A small image inpainting model, trained from scratch.
Model: 3.06M parameters, 32-pixel images, arch edsr, norm none, activation silu, depths [18], widths [96].
Training: 16100 steps, batches of 64.
Data: trained on photos of plants, animals and fungi (iNaturalist), 13.2 epochs.
Rows from block 4, named by matrix and row number. Rows with one number belong to one channel. Each number is 128 + 24 x the weight over its row's rms, rounded and kept within 0 to 255. All counts start at 0. After the name is the row's rms in percent of the matrix's.
# convs0: first 3x3 conv (model.blocks.4.convs.0.weight, 96x96x3x3), inputs 80-87, a 3x3 kernel for each
# convs1: second 3x3 conv (model.blocks.4.convs.1.weight, 96x96x3x3, transposed), outputs 80-87, a 3x3 kernel for each
convs0.35 108 [160 119 120 119 139 140  92 118 141 119 113 126 120 105 117 138 116 115 176 130 139 168 140 128 166 132 121 113 112 130 154 134 118 137 144 136 138 130 112 107 122  93  94 100  93 120 124 137 176 185 121 145 135 152  73 162 148  63 117 155 204 102 147 110 150 122 125 127  96 121 107 125]
convs0.36 100 [121 133 139 118 102  80 125 118 107 126 128 102 122 122 124 125 129 123 104 106 126 141 155 120 101 118 132 118 135 124 121 116 124 118 122 126 127 159 136 148 129 127 114 139 136 141 131 116  99 128 159 159 141 122 109  92 113 130 129 119 116 118 160 111 114 139 121 123 143  97 120 163]
convs0.37 099 [136  96  70 114 132 147 150 130 126 124 114 120 139 130 122 145 133 126 113 199 211 160 139 111 105 132 163 112 118 131 125 109 111 124 133 146 138 197 152 157 124 104 131 153 134 123 120 141 146 151 129 148 123 130 117 143 130 126  61 127  85 119 148 120 134 153 123  81  97  81 100 143]
convs0.38 103 [123 131 128  91 129 132 108 125 115 127 123 107 141 129  97 144 125 114 135 148 175 143 110 118 145 112 114 117 145 134 114 120 119 119 124 124 116 116 134 128 119 128  94 115 144 138 147 109 143 115 119 144 111 127 135 105 117 148  44 130 108 102 125 138 122 157 115 110 142 135 139 150]
convs0.39 095 [126 114 120 113  97 109 138 113 116 116 129 141 128 147 143 135 146 144 156 198 174 168 158 184 151 158 189 132 130 139 132 133 153 133 128 124 121 111 131 116 104  86  98 125 125 122 131 122 135 143 122 116 114 128 150 154 152 116 129 127 104 112 104 112 117 150 101 143 124 101 140 136]
convs0.40 099 [116 135 101 108 136 110 116 126 115 112 146 141 131 142 129 124 154 138 115 109 132 105 100 105 125 123 129 128 151 151 141 141 154 135 142 143 132 121  95 127 111  77 145 136 102 118 152 128 139 123 127 125 120 149 151 149 159 135 101 133 114  91 121 164 136 166 146 131 139 129 125 113]
convs0.41 099 [ 94 108 138 110 135 119 125 123 133 107 120 118 123 125 137 117 134 137 117  94 150 120 133 164  92 114 116 112 126 118 131 110 125 121 126 150 113 120 124 121 141 132 157 146 115 110 102 125  90 116 145  99 113 108 113 141 152 116 156 159 122 132 109  96 100 114  96 144 112 120 180 148]
convs0.42 097 [109 105 117 132 122 145 128 111 125 114 116 112 123 134 136 106 112 103 143 137 129 162 160 142 130 124 133 116 111  94 139 140 128 160 157 150 104 111 112 121 112 115  95  99  98 169 159 163 118 132 122  99  87 112 137 121 122 168 141 129 167 160 164 162 151 144 148 137 130 132 130 123]
convs0.43 118 [152 120  94 112 100 127 152 123 117 144 140 132 120 122 111 123 131 102 128 158 116 150  92  86 103  72 166 130 144 158 147 125 133 114 122 138 135 144 152 123  96 107  88 135 135 133 155 133 166 143 105 103  86 134 112 126 142 100 129 166  98 160 168 131 151 193 124 125 134  85 104 136]
convs0.44 105 [ 86 120 141 149 131 142 138 137 168 136 110 134 123 100 107 125  94 105 132 167 142 113 163 166 122  84 126 149 133 108 125 109 122 122 109 107 131 140 122 125 156 158 107 135 113 120 131 136 111 131 133 151 146 158 146 117  97 141 189 132 176 171 141 140 122 139 109 141 142 106 128  80]
convs0.45 097 [141 138 102  99  88  84 126  99 113 150 122 131 143 106 126 127 102 117 120 116 118 106 102 150 110 103 148 129 133 127 152 148 146 132 143 140  78 103  91 139 107 120 144 125 139 114 115 142 142 150 170 160 145 132 113 146 146 124 127 128 132 120 133 110 136 127 114 120 104  92 111  97]
convs0.46 106 [122 111 151 102 135 164 114 148 169 142 130 131 153 131 146 179 131 149 128 122 116 161 126 104 186 153 121 140 143 147 139 133 132 138 125 110 121 117 164 102 144 131 120 124 145 115 118 113 115 115 115 143 119 133  90 167 131  76 131 133  95 130 119 105 122 113 108 108 119 111 123 113]
convs0.47 097 [143 115  91 162 126  92 149 110  97 164 162 146 166 154 143 144 158 120 107 127 148 114 155 185  94 106 149 132 125 128 119 114 128 113 107 130 139 117 129 133 139 123 134 104 120 143 129 123 126 129 133 140 130 135 155 126 157 156 137 149 130 148 141 113  83 109 137 116 121 138 136 121]
convs0.48 104 [134 113 105 132 102 112 128 113 126 186 175 157 158 160 120 144 142  92 113 160 120 123 114 102 116  96 125 160 151 162 130 122 133 123 122 116 122 118 134  89  98 125  98 103 146 127 134 142 152 149 106 161 101  88 109 135 142 126 119 123 112 116 141 126 114 136 151 131 147 119 110 134]
convs0.49 102 [124 130 149 121 122 131 134 126 119  86 117 136  87 128 145 105 133 162 134 115  77 136 112  87 149 117 109 128 114 137 143 121 142 145 109 131 105 127 137 116 125 125 126 111 149 148 139 120 147 134 124 141 141 124 138 123 155 149 120 140 157 140 145  91 121 134 114 117 136 128 125 148]
convs0.50 105 [133 127 117 139 123 113 144 102 116 160 149 146 177 137 151 169 126 151 134 194 144 122 186 156 156 152 162 123 119 110 117 124 123 120 121 130 156 114 128 133 130 109 124 115 117 125 143 146 126 137 127 127 124 147 131 123 119 171 102 140 179 124 122 132  45 153 113 108 158  86 203  91]
convs0.51 094 [128 138 134 134 130 147 156 153 142 139 142 122 143 140 111 128 123 111 157 160 154 123 114 132  74 106 123 135 132 134 127 110 133 120 107 126 165 135 121 145 136 134 129 140 120 122 142 176 128 135 134 115 123 150 119 125 120 102 117 149 107 171 139 116 148 148 123 118 150 137 102 136]
convs0.52 101 [116 131 129 128 131 120 135 141 125 116 108 112 143 120 115 128 133 111 174 152 105 163 125 106 151 122 113 135 130 109 121 129 135 108 122 124 111 121 138 111 131 147 125 126 124 130 149 132 121 139 132 120 123 121 112 103 128 177 115 118 191 140 120 124 126 158 113 128 134 116 143 150]
convs0.53 097 [123 107 135 135 126 131 140 154 132 126 140 135 119 117 112 133 130 120 159 112 112 160 135 153 166 182 180 126 145 114 131 122 104 114 116 104 129 143 144 148 102 156  82 129 126 130 117 118 118 120 138 114 156 120 152 138 106 119 156 128 121 155 168 130 119 113 129 138 107 120 136  98]
convs0.54 102 [137 127 131 166 125  95 165 148 135 104 123 141 138 136 130 140 137 153 135 129 146 116 105 141 144  83  97 145 110 112 131 124 121 138 123 134 138 138 129 133 137 122 147 123 116 146 141 125 116 158 186 181 155 147 133 140 128 110 153 119 149 162 115 146 120 107 129 137 125 123 105  91]
convs0.55 109 [153 148 128 117 130 124 149 134 148 153 144 126 137 115 123 146 145 151 134 130 134 128 118 119 136 132 131 150 156 157 118 120 125 129 133 126 113 122 121 133 139 122 110 134 136  99 139 135 134 122 154 137 132 138 121 131 135 141 173 143 140 138 115 121 138 136 116 140 130 130 140 120]
convs0.56 095 [128 126 125 141 146 139 138 131 124 140 138 150 152 141 154 161 140 148  79  82  99 111 108 106 127 132 128 130 130 129 118 118 115 110 110 111 115 116 102 123 100  98 130 117 111 131 143 128 135 147 143 140 149 142 148 159 155 152 164 148 144 155 151 103 111 127  87  99 113 109 124 135]
convs1.35 091 [125 131 143 107 144 119 136 101 113 135 128 125 135 113 121 149 144 104 120 127 124 115 124 100 135 127  94 111 106 110 122 116 135 170 169 136 141 151 138  77 154 131 148 115  73 128 131 111 108  93 130 160 170 128 145 106 141 124 155 117 107 163 117 144 107 117 130 131 108 133 197 141]
convs1.36 097 [126 133 112  97 138 141 145 136 128 119 122 123 129 131 131  84 103  93 117  93 106 100 111  95 137 121 120 149 183 156 126 121 124  96 106 132  96 124 118 106 144 166 105 117  71 117 143 128  96  60  98 125 155 112 134 150 121 146 163 109 106 138 132 118  97 107  96 130 124 129 131 127]
convs1.37 083 [117  86  89 135 117  96 118 124 112 147 112 140 150 137 156 128 116 123 157 175 186  90 120 162  87 114 105 121 118 130 134 149 150 135 148 138 117 135  93 157 114  93 125 135 125 128 113 103  97 121 132 130 140 135 141 175 131 153  98 115 122 132 112 120 232 194 108  64  86 135 122 121]
convs1.38 115 [132 107 127 132 126 134 112 156 130 128 136 145 103 120 138 124 121 123 107 149 168  90 105 146 119 146 135 131 138 131 109 105 112 120 125 123 153 129 131 167 114 136 147 157 130 140  79 116 106  68 112 151 179 143 114 162 123 134 134 126 137 120 104 105 165 122 120 125 103 138 128 124]
convs1.39 090 [153 150 158 134 118 110 144 137 126  97 137 104 102 134 117 112 146 124 181 189 184 136 124  69 103 139 101 105 113 129 124 127 127 138 135 117  70 157 131  97 145 124 104 140 120  97 134 136 160 152 127 100  91 123 165 133 129 128 144 135 123 135 124 113 131 149 114 143 156 103 141 136]
convs1.40 098 [116 138 137 119 125 120 138 145 137 122 119 157 117 122 159 140 141 134 153 141 154 168 135 135 140 115 151 127 106 108 111 118 115 124 142 118  76  65 109  91 106 123 111 143 145 120 144  78  92 126 100 111 116  84  97 113 140  77 115 156 132 118 138 133 146 153 108 117 141 115 123 145]
convs1.41 073 [ 68 145 156  68 135 159  78 121 193 104  78 116 146 113 123 150 134 125 156 146 127 166 130 143 137 110 121 105 124 143 140 140 136  99 128 135 121 145 111 172 154 122 171 146 136 103 124 150 119 123 146  95 108 131  83 134 119  99 113 125 105  77 139 173 133 117 109 117 160 122  95 146]
convs1.42 090 [132 120 117 137 131 129 132  92 114 130 151 109 144 158 110 122 147 101 152 145 148 134 122 138 137 118 124 137 145 153 132 125 121 152 137 126 116 130 128 124 116 126 141 150 189 138 146 144 156 151 169 159  94  80  84  81 114 108 127 114 142 157 140 128 137 139 144 140 133 114 137 155]
convs1.43 098 [133 128 116 110 101 128 153 151 164 111 145 152 120 118 116 113 124 131 132 111 137 107 143 161 136 164 105 113 107 111 158 157 166 156 116  93 122 146 112 105 136 149 140 121  93 109  90 106 114 162 156 127 116  93 148 115 104 113 110 128 139 122 121 157 112 150  74 119 163 141 164 116]
convs1.44 083 [162 143 146 128 116 142 130 128 128 131 102  89 117  95  86 152 141 109 145 131 159 144 163 117 104 106  70 112 109 108 173 171 150 106 104  94 106  93 145 124  98 146 185 111 154  97 107 148 136 150 142 109 133 172 135 110 135  97 141  89 128 146 106 119 129  72 138 120  61 168 116  99]
convs1.45 081 [100 113 112 111 114 117 124 100 112 124 109 140 139 166 119 137 156 132 122 124 116 129 132 110 114  86  88 106  92 111  94 142 167 112 109 116 108 111 121 126 110 139 105  90 124 155 141 162  96 165 141 146  86 118 145 148 108 142 140 116 141 114  64 129 105  74 157 146 121 137 129 107]
convs1.46 122 [141 129 133 123  96 133 110 113 133 165 138 164 131 122 114 132 138 113 152 105  51 184 112  88 154 134 120 139 139 119 138 126 108 148 134 111 130 128 117 118 124 133  99 127 158 125 129 123 135 144 120 103 114 119 150 134 146 116 126 119  99 145 123 108 152 133 121 128 143 132 138 149]
convs1.47 090 [152 123  96 143 110  90 130 142 103 123 140 111 105 132  92  98 128  76 108 135 153 123 108 147  90 107 155 149 137 131 131 127 140  89  97  96 181 150 137 135  92  97 143 111 120 114 113 109 138 138 125 130 122  92 130 129 179 134 111 165 131 112 152 107 123 128 133 139 129 118 117 115]
convs1.48 115 [137 134 139 120 112 137 135 126 135  89 124 125  91 134 139  87 129 127 109 131 167 122 176 172 127 192 139 106 100  87 147 135 128 114  58  77 165 140 162 145 160 171 134 167 161 150 147 175 140 165 160 122 109 107  88  96  99  88 101  96 130 119 100 115  97 131 118 108 161 157 104 151]
convs1.49 094 [116 127 120 111 126 110 143 153 120 134 138 146 144 155 144 148 146 116 154 139 175 148 142 128 139 129 147  99 108 152 119 127 139 104 129 127  89 118 127  95 133 130 133 147 110 102 151 112 126 152 125 107 148 101 126 132 138  94 119 156 124 130 164 114 151 132 127 146 146 116 121 118]
convs1.50 092 [146 146 105 135 155 124 139 144 101 103 125 104 119 141 133 115 129 136  99 134 136  63 129 132  75 112 141 117 130 120 114 124 109 122 121 104 105 105 117 113 108 139 118 111 152 135 135 135 137 146 144 143 137 111 159 130 145 150 160 142 111 209 137 162 142 151 223  71 141 172 121 146]
convs1.51 076 [130 145 150 121 138 158 118 148 148 117 110 118 102 107 101 127 122 104 107 103 107 109 103 122 127 120  88 151 131 145 136 129 160 122 101 108 122 139  66 125 122 100 174 153  98 136 124 160 131 110 110 119 108 149 158 135  75 105 118  63 121 124 109 143 120 123 140  67 119 129 118 131]
convs1.52 119 [143 134 156 136 141 132 143 145 129 146 126 154 149 142 172 140 122 128 133 121 135 139 122 105 134 155 149 122 126 128 146 119 145 139 130 129 150 145 115 156 133 134 143 110 139 135 126 107 137 158 101 137 141 108 157 122 136 156 116 125 151 125  99 161 108 112 145 107 116 175 132 132]
convs1.53 109 [124 127 160 120 141 150 126 121 134 127 168 126 137 133 127 110 127 115 109 139 180 108 112 136 137 139 140 131 109 124 161 131 139 135 131 153 151 141 161 151 104 225 126 116 135 141 113 137 125  56 145 142 122 151  97 157 112  79 140 111 108 129 112 125 119 149 114 122 118 114 121 111]
convs1.54 091 [144 128 111 111  86 107 100 118 102 153 132 115 131 143 114 146 154 132 119 126 145 146 146 162 147 107 117 111 105 117 123 127 125 172 151 140 121 119 116 104 113 111 108 115 120 122 135 136 108 153 162 120  90 121 147 113 121 152 130 132 173 134 126 132 118 124 138 167 138 127 129 115]
convs1.55 130 [117 103 117 114 108 111 121 114 122 120  82  88 121  77 101 145 103 136 142 156 156 153 162 153 122 153 117 148 140 136 131 108 111 106  87 122 115 120 115 114 123 101 135 124 118 137 121 118 131 141 128 158 218 226 127 156 142 126 160 135 128 144 129 112 130 160 113 154 121 120 154 106]
convs1.56 137 [133 119 119 145 115 136 168 138 145  90 133 157  76  87 117  96  97 138 117 128 104 156 158 141 167 170 166 122 130 117 103 107 107 115 117 137 164 142 140 135 125 125 130 133 131 100 117 114 152 147 135 141 142 113 103 108 102 122 117 122  95 106 105 110  88 110 114  97 100 118 118 123]