A small image inpainting model, trained from scratch.
Model: 3.06M parameters, 32-pixel images, arch edsr, norm none, activation silu, depths [18], widths [96].
Rows from block 14, named by matrix and row number. Rows with one number belong to one channel. Each number is 128 + 32 x the weight over its row's rms, rounded and kept within 0 to 255. All counts start at 0. After the name is the row's rms in percent of the matrix's.
# convs0: first 3x3 conv (model.blocks.14.convs.0.weight, 96x96x3x3), inputs 60-65, a 3x3 kernel for each
# convs1: second 3x3 conv (model.blocks.14.convs.1.weight, 96x96x3x3, transposed), outputs 60-65, a 3x3 kernel for each
convs0.55 086 [101 105 114 133 128 174 158 168 179 117  95 128 109 105 105 126 108 134  99  90 103 117  87 113 110 102 157  96 144 155 135 153 140 120 126 120 141 132 118 108 107 113 113 125 117 157 155 132 107 120 104 119 114  89]
convs1.55 100 [187 166 135 249 223 181 195 179 150 119 157 152 136 146 158 143 178 160 149 183 166 114 123 122 169 150 129 123 146 122 159 187 141 166 171 143 137 151 151 138 144 165 171 140 147  89  68  59 160 149 138 192 171 139]
convs0.56 112 [ 97 124 128 122 106 135 114 128 147 137 134 100 153 181 140  84 116  75 148 174 155 170 128 119 176 142 126  99 155 130 115 142 100  99  96 124 184 151 140 150  88 127 157 127 131 125 121 149 130 112  79 102 120 106]
convs1.56 134 [120 125 108 125 131 135 108 122 131 115 137 158  97  83 124 139 138 147 115 108 101  81  93  89  77  68 101 138 164 165 134 105 134 125 113 120 131 125 110 130 172 102 104  59  68 157 157 135 192 152 130 152 158 133]
convs0.57 085 [ 82 105 107  97 112 142 132 149 183  41   8  61 125 104 133 128 100 151 139 115 134 152 100  90 108 115  79  62  66 107 113 152 205 185 209 221 126  95  75 136 127  97 169 151 134  99 109 123  81 113 152 151 177 204]
convs1.57 083 [128 132 112 149 177 161 142 143 161 126 163 130 139 141 113 155 171 124 164 125 128 113  98 105 102 123 117 126  58  37 108  62  69 130 108 107 117  65  85 137  88  76 171 134 101  55  81 104  59 123 153  81 112 140]
convs0.58 097 [ 86  69  85  93  96 111 108  91 115 163 140  84 114 104  98  90 115  79 126  91  65 148  87  69 162 103 103 179 144 138 149 133 114 141 124 131 120  86  73 106  66  83 101 129 138  91  72  57 115 111  85 172 145 109]
convs1.58 080 [145 165 190 142 158 188 179 173 181 157 148 142 150 109  80 123  72  36 131 142 103 152 185 134 190 204 168 152 145 137 138 119 152 134 135 158 136 122 109 172 166 134 174 160 132 137 115 102 185 144 147 180 184 171]
convs0.59 096 [150 131 126 141 142 102 170 151 145 111  81  85 119  81  57 126 151 138 145 128 136 137 151 122 116 134 151 122 118  85 122 149 149 150 205 172  44  43  85 109 114 117 153 150 149  84 124 140  76  99 173  77 105 153]
convs1.59 091 [111 112 100 142 141 119 115 135 122 154 112 137 223 174 126 183 154 149  83  74  89 110  85  95 124 128 106 162 123 117 118  89 102 142 130 131 125 145 121 159 157 120 163 215 148 123 151 154  96 155 168 124 148 141]
convs0.60 138 [ 88 109 101 130 142 119 119 128 121 129 202 110 179 216 120  90  97  39 124 147 141 122  87  82 124  94 103  95 157 114  86 163 123  87 157 137  78 104 123  81  85 116  82 108 132 140 157 142 137 132 119 121 136 120]
convs1.60 138 [152 157 150 132 171 126 136 161 130  83 113  87  83  65  95 103 111 129 131 135 130 115 134 114 116 129 114 113 132 126 137 133 123 150 140 117 129 167 156 118 178 177  82 128 182 110 113 121 105  96 116 157 125 114]
convs0.61 117 [133  80  91  89  99 106 130 132 153 109 102  85 152 158 168 152 160  90 142 196 190 103  96 143  80 178 133 137 155 170 121 198 111  97 145 116 132 178 161 129 137 121 131 171  80 150 135 152 149 155 142 135 105 109]
convs1.61 119 [130 138 159 134 143 131 121 144 129 130  88  84  46 101 150 150 180 155 106 104 135  16 107 101  46  95 110 134 149 169 177 104 100 141  86  85 165  95 123 139 144 175  66  65 132  90 144 125 118 110 114 136 135 102]
convs0.62 098 [160 145 191 146 175 183  96 160 160  83  79 110  77  57 115  96 136 148 112 115 141 106  83 108 154 166  97 120 150  97  90 123  73  99  73 100 147 127 102 125 150  91 134 138 146 112 107 123 128 156 178 134 162 178]
convs1.62 090 [112 111 104  76  85 110  86 121 110 161 174 166 189 219 171 164 160 131 192 159  83 168 140  99 157 149 129 164 168 180 186 170 192 192 206 196 105  93  89 155 113 103 167 143 114  55  76  90  47  83 109 109 158 170]
convs0.63 088 [166 138 123 173 157 110 160 161 143  93 105 133  86  44  48  95 116 100 131 142 150 131 150 107 165 241 178 135 142 156 108 140 158 101 131 113 143  84  92 122 134  99 107 102  88 120 128 159  98 106 142  93  96 110]
convs1.63 100 [106  88 112 101  88  75 130 127 111  93  99 122 159 172 163 129 146 152 104  78 142  98  77 138 170 159 154 151 163 180 130 202 194 101 161 164 133 164 141 143 121 143 189 156 100 154 126 120 196 211 167 141 180 147]
convs0.64 106 [ 84  79 113 127 173 130 174 198 185 123 179 153 124  58 106 138 127 126 100  97 119 117  35  91 120 118 186  76  83  74  62  76  82 126 109 122  78  72  90 104 159 125 107 134 107 139 112 137 112  98 141 112 109 120]
convs1.64 110 [ 82  70  84 125 133 126 131 162 157 141 119 125 140 156 132 100 104 137 139 163 143 169 166 123 139 151 139  92 100 120 139 170 164 159 157 159 125 124 154 163 138 164 144 188 202 133 126 128 151 146 137 125 131 116]
convs0.65 107 [119 134 138 170 130 134 126 127 136 116  74 116 150 111 145  92 155 145 122 126 132  93  47  66 176 167 175 165  73  57 190 110 101 177 120 128 128  94  72 155 154 116 135 109 125 123 156 117 145 152 132 131 123  78]
convs1.65 105 [ 97 109 110 134 126 116 122 102  84 128 128 126 158 192  84 120 155 131 135 142 134 164 182 166 118 141 141 144  95  68 105 114 115 177 170 136 113  95 119 158  90  92 183 185 199 146 118 105  86 123 132 132  86 129]
convs0.66 101 [226 141 147 172 160 127 166 148 135  84 103 121 127 157 108 136 150 142 113  91  91 124 137 119 155 105 139 130 145 108 152 178 169 181 231 181 138 122 107 158 147 163 157 133 157  90 112 151 111 152 175  99 140 139]
convs1.66 092 [142 109  95 109  67  66 116  84  93  81  95 171 112  90 118 118 106 136  98 118 130  89  99 124 127 119 125 178 120 114 133  73 101 120  44 102 141 197 179  96  96  99  94  91 100 109 119 142  82  86 126 101 120 157]
convs0.67 097 [180 148  77 129 143  38 134 101  72 127 151  78  97 126  88  68 114 110 141 127 103 137 121  63 119  94 101 118 153 181 100 132 158  90 100 132 125 104 192 126 122 173 118 158 135  50  76 145  51  84 161  64 105 161]
convs1.67 092 [190 134 123 175  88 126 137  60 104 100 186 161 128 156 162 147 117 123  90 131 127 149 145 135  93 122 133 150 175 125  84 149  98  62  91  95 112 111 122 122 156 152  59 138 143 109 167 169  94 187 200 136 195 174]
convs0.68 098 [128 130 112 140 113  95 137  86  89 179 150 178 118  87 168 113 149 205 152 161 151 177 183 135 176 231 168  99  82  85 132  90  98 127 104 143 121 120 157 101 111 163 141 147 155  88 108 122 116 141 152 123 154 178]
convs1.68 087 [152 151 134 145 155 150 130 133 144  64 145 136 151 171 119 106  72  63 138 132 150 104 144 144 121 178 182 193 151 142 175 139 161 161 144 160  82  97 116  88 157 156 143 146 133 152 113 108 151 109 116 150 123 127]
convs0.69 099 [191 142 118 166 126 100 135 106  89 172 179 104 156 178  83 154 162 103 123 113 118  55 107  83  70 127  96  76 110 128  88 118 123 104 121 138  72 114 100  89 122 123 104 113 132 151 147 118 169 195 103 157 180 119]
convs1.69 114 [136 117  82 124  98  61 102  84  56 162  81  97 150  64 101 142  78 115 128 148 126 147 190 117 135 151 109  91 110 140 124 115 178 135 165 160 136 143 124 118 106 114 158 126 190 132  94 139 149  62 119 131 105 135]
convs0.70 091 [187 189 166 123 118 119 115 128 108 101 107 142 104 123 135 154 114 147 149 136 156 174 175 170 153 147 165 155 140 145 134 156 218 127 135 137 136 118 122 135  99 108 129 145  97 167 150 156 142 167 188 134 127 112]
convs1.70 094 [136 134 109 128 114 100 113  84  98 157 121 122 152 140 140 121 157 163  71  58 100 108  90  93 109 104 108  93 109  99  61  90 101  71  78  87 149  56  93 147 129 106 139 122 132 114 132 140 115  90 114 106  85  99]
convs0.71 100 [169 202 148 130 123 122 123 102  73 161  96 122 150  41 129 132  50  98  81 119  99 125 145 166 118 170 166 125  80 111 129  63  77 130  89  77 135 141 148 129 125 129 116 107 117 160 178 123 127 143  88 146 153  92]
convs1.71 105 [132 124 136 138 128 139 120  69 106 137 174 136 133 209 135 162 198 142 144 121 138 110  83  99 161 146 162 158 138 124 147 136 130 138 157 155 113 143 108 164 138 131 127 130 139 125 106 132 140  89 133 111  54 109]
convs0.72 094 [140 119 125 214 203 190 180 172 187 141 147 126 112 141 104 123 119 111 155 161 133 124 166 139  95 140 134 125 111 128 136  96  94 127 106 103 114 174 131 139 133 124 150 166 122 160 146  91 160 133  80 191 174 127]
convs1.72 093 [128 105  83 126  90  79 145 128 111 167 179 166 169 143 157 152 151 156  97  80  87  87  75  73  98  89  93 174 152 108 151 165 143 125 157 149 147  92  91 159 124  89 161 109 132 111 103 110 171 149 132 144 111 116]
convs0.73 100 [103  79 101  79  55  35 109  91  79 118  84 112 100 115  70 102 111 129 128  98 149 138 115 119 153 142 119  81 153 165  89 157 163  91 125 138 162 227 167 158 238 209 155 164 157 135 126 113 156 145  90 124 114  89]
convs1.73 096 [140 124 104 177 166 110 123 135  79 133 144 142 166 141 133 129 175 154 123  92 123 126 120 141 141 112 126 110 124 173 127 111 166 129 118 169 102  74  60  32  16  91  88   3  97 159 132 150 158 103 100 128 134 119]
convs0.74 101 [141 102 236 117  18 215 109 106 191 203 200 132 166 195 105 142 170 102 145 157 136 111 174 156 123 181 121  98 125  97 125 151 113  99 118  97 146 123  52 135 174  70 148 158 135 182 176 194 178 185 151 158 182 158]
convs1.74 104 [ 90 146 115 111 229 149  93 140  99 122  74  98 109  34  85 116  75 104 149  93 124 120 111 142 119 126 128 134 139 144 162 169 146 150 157 145 121  88  77 188  92  96 204 120 133 107  76  71  81  84  55  86  71  38]
convs0.75 095 [203 153 137 207 153 123 124  61  40 118 100 104 118 119  78 100  88  68 134 148 135 148 197 200  97  91 129  80 106 128  84 110 118 120 144 112 128 104 109 137 134 118 129 144 153 149 122 157 173 151 135 108 114 106]
convs1.75 093 [206 224 134  99  86  51 101  82  65 184 146 119 195 142 115 141 129 113 151 157 110 109 120 114 146 171 120  85  95 132  91 122 140 116 130 143 129 123 139 123 124 135 107 145 164 181 188 177 120 110  99  68  87  87]
convs0.76 096 [172 141 111 173 149 134 163 165 146 139 167 147 120 110 174 104 149 137 110 115 139 142 121 170 147 121 137 144 120 178 173 126 183 198 159 176 114  90 139 104 138 100 115 128 157 137 158 132 122 160 139 112 170 173]
convs1.76 089 [103  81 107  75  53  84 110  93  91 141 150 204 133 156 143 137 110 139 120 124 106 109 114 105 137 117 123  92 115 101  84 133 110 125 156 114  78 156 154 108 113 128 119 172 117 178 123 146 178 158 192 184 154 169]
convs0.77 100 [ 91  69 111 113 108 135 105 159 122 112  95 132 160 121 156  96  98 107 133 128 140 115 103 110 115 106 139 112 129 185  84 116 143 119 104 142 115 173  79 100 166 121 127 180 152  90  84 171  80  96 155  70  65 115]
convs1.77 095 [149 140 134 135 133 112 108 132  94 164 185 211 118 151 152  83 138 132 108 118 109 145 113 116 109 106 121 132 165 141 133 132 119 107  97  98 121  69 122 113 100 157 145  55 132 136 178 182 137 204 231 147 179 205]
convs0.78 089 [122  74 140 113 124 159  92 157 184 113 135 150 101 105 155 105 134 141 108 104 148  87 111 127 143 107 110 117 133  99 138 166  85 142 142 139 135 112 106 115 102 104 128 150 174  91 118 168 119 157 187 129 156 192]
convs1.78 081 [128 128 149 127 137 118 133 160 120 120 127 126 137 128 157 179 183 157 100 103 186 103  89 175 153 132 184 138 105  87 168 116  60 164 109  95 149 136 150 168 137 174 156  95 116 152 148 169 132 125 130 126 116 113]
convs0.79 088 [113 171 173 106 151 174 105 114 137 114 131 144  91 128 160  87 111 133 122  88  52 145 121 110 166 150 118  92  72 145 142 113 198 184 139 216  66 107 142  67  81 155  93 101 124 119 134 135 125 149 148 140 135 120]
convs1.79 110 [180 176 135 126 126 123 128 133 129 131 157 141 109 115 115  87 105 123  96 162 133  92 184 155 139 189 143 126 150 127 124 144 113 135 138  98 116 149 130  87 150 140 116 128 134 135 149 142 107  94  88 106 111 104]
convs0.80 102 [154 125 109 153 156 145 180 156 167 123  83 100 132 155 148 104 120 117 122  70 108 135 103 143 103  71 112 128 116 160 104 126 164 129  93 137 133 145 137 126 115 134 123 112 154  97 161 149  59 104  99  86 118 131]
convs1.80 109 [100 118 114 106  96 128 141 131 131 119 134 144 149 136 171 166 168 156 146 152 141 148 125 112 121 104 112 155 184 152 126 142 144 104 139 109 125 157 141 118 155 141 111  84 113 142 117 126 180 161 179 159 141 161]
convs0.81 101 [ 36  40  98 105 118 156 186 207 224 185 171 135 192 163 156 179 170 154 148 144 117 137 131 106 118  97  84  92 101  81 124 107 125 143 108 133 150 137 113 147 129 109 135 107  98 141 137  86 119 124  94 105 101  67]
convs1.81 095 [ 73 123 145 108 165 186 187 231 255  77  68  46 106 112  95 118 111  97 143 145 139 134 137 136 112 118 119 107  99  72 108 108  91 122 115 123 163 134 105 166 132 113 129 109 101 154 105 112 173 116 126 201 121 114]
convs0.82 100 [162 153 131 129 106  91 132 104  83 158 109  95 113  61  89  96  87  76  82 118 118 123 137 125 121 165  92  70  61  65  81  93 109 135 122 125 158 123 156 169 162 132 149 130 127 133 126 139 125 107 120 181 163 163]
convs1.82 083 [154 143 127 139 160 141 132 136 118 165 177 181 141 171 146 153 150 138 159 151 146 134 131 141 144 139 156 149 141 152 165 181 190 173 196 199 130 135 143 126  85 104 124 139 144 101  94  93 131 122 118 130 139 147]
convs0.83 107 [182 137 112 173 111  83 143  96  83 204 218 182 185 212 169 172 177 143 104 175 130  99 106 112  96 115 119 183 144 105 133 170 153 154 197 159 129 160 144 129 121 124 146 106 142 119 130 140 108 153 138  89 129 116]
convs1.83 094 [135 139  81 149 136  76 154 139  90 108  62  92  96  46  62  51  45  25 125 151 179 106 146 130 114 114 161 123 119  74 131  90  97 135 108 144 143 150 147 152 127 121 116 117 137 172 172 175 173 128 126 136 132 147]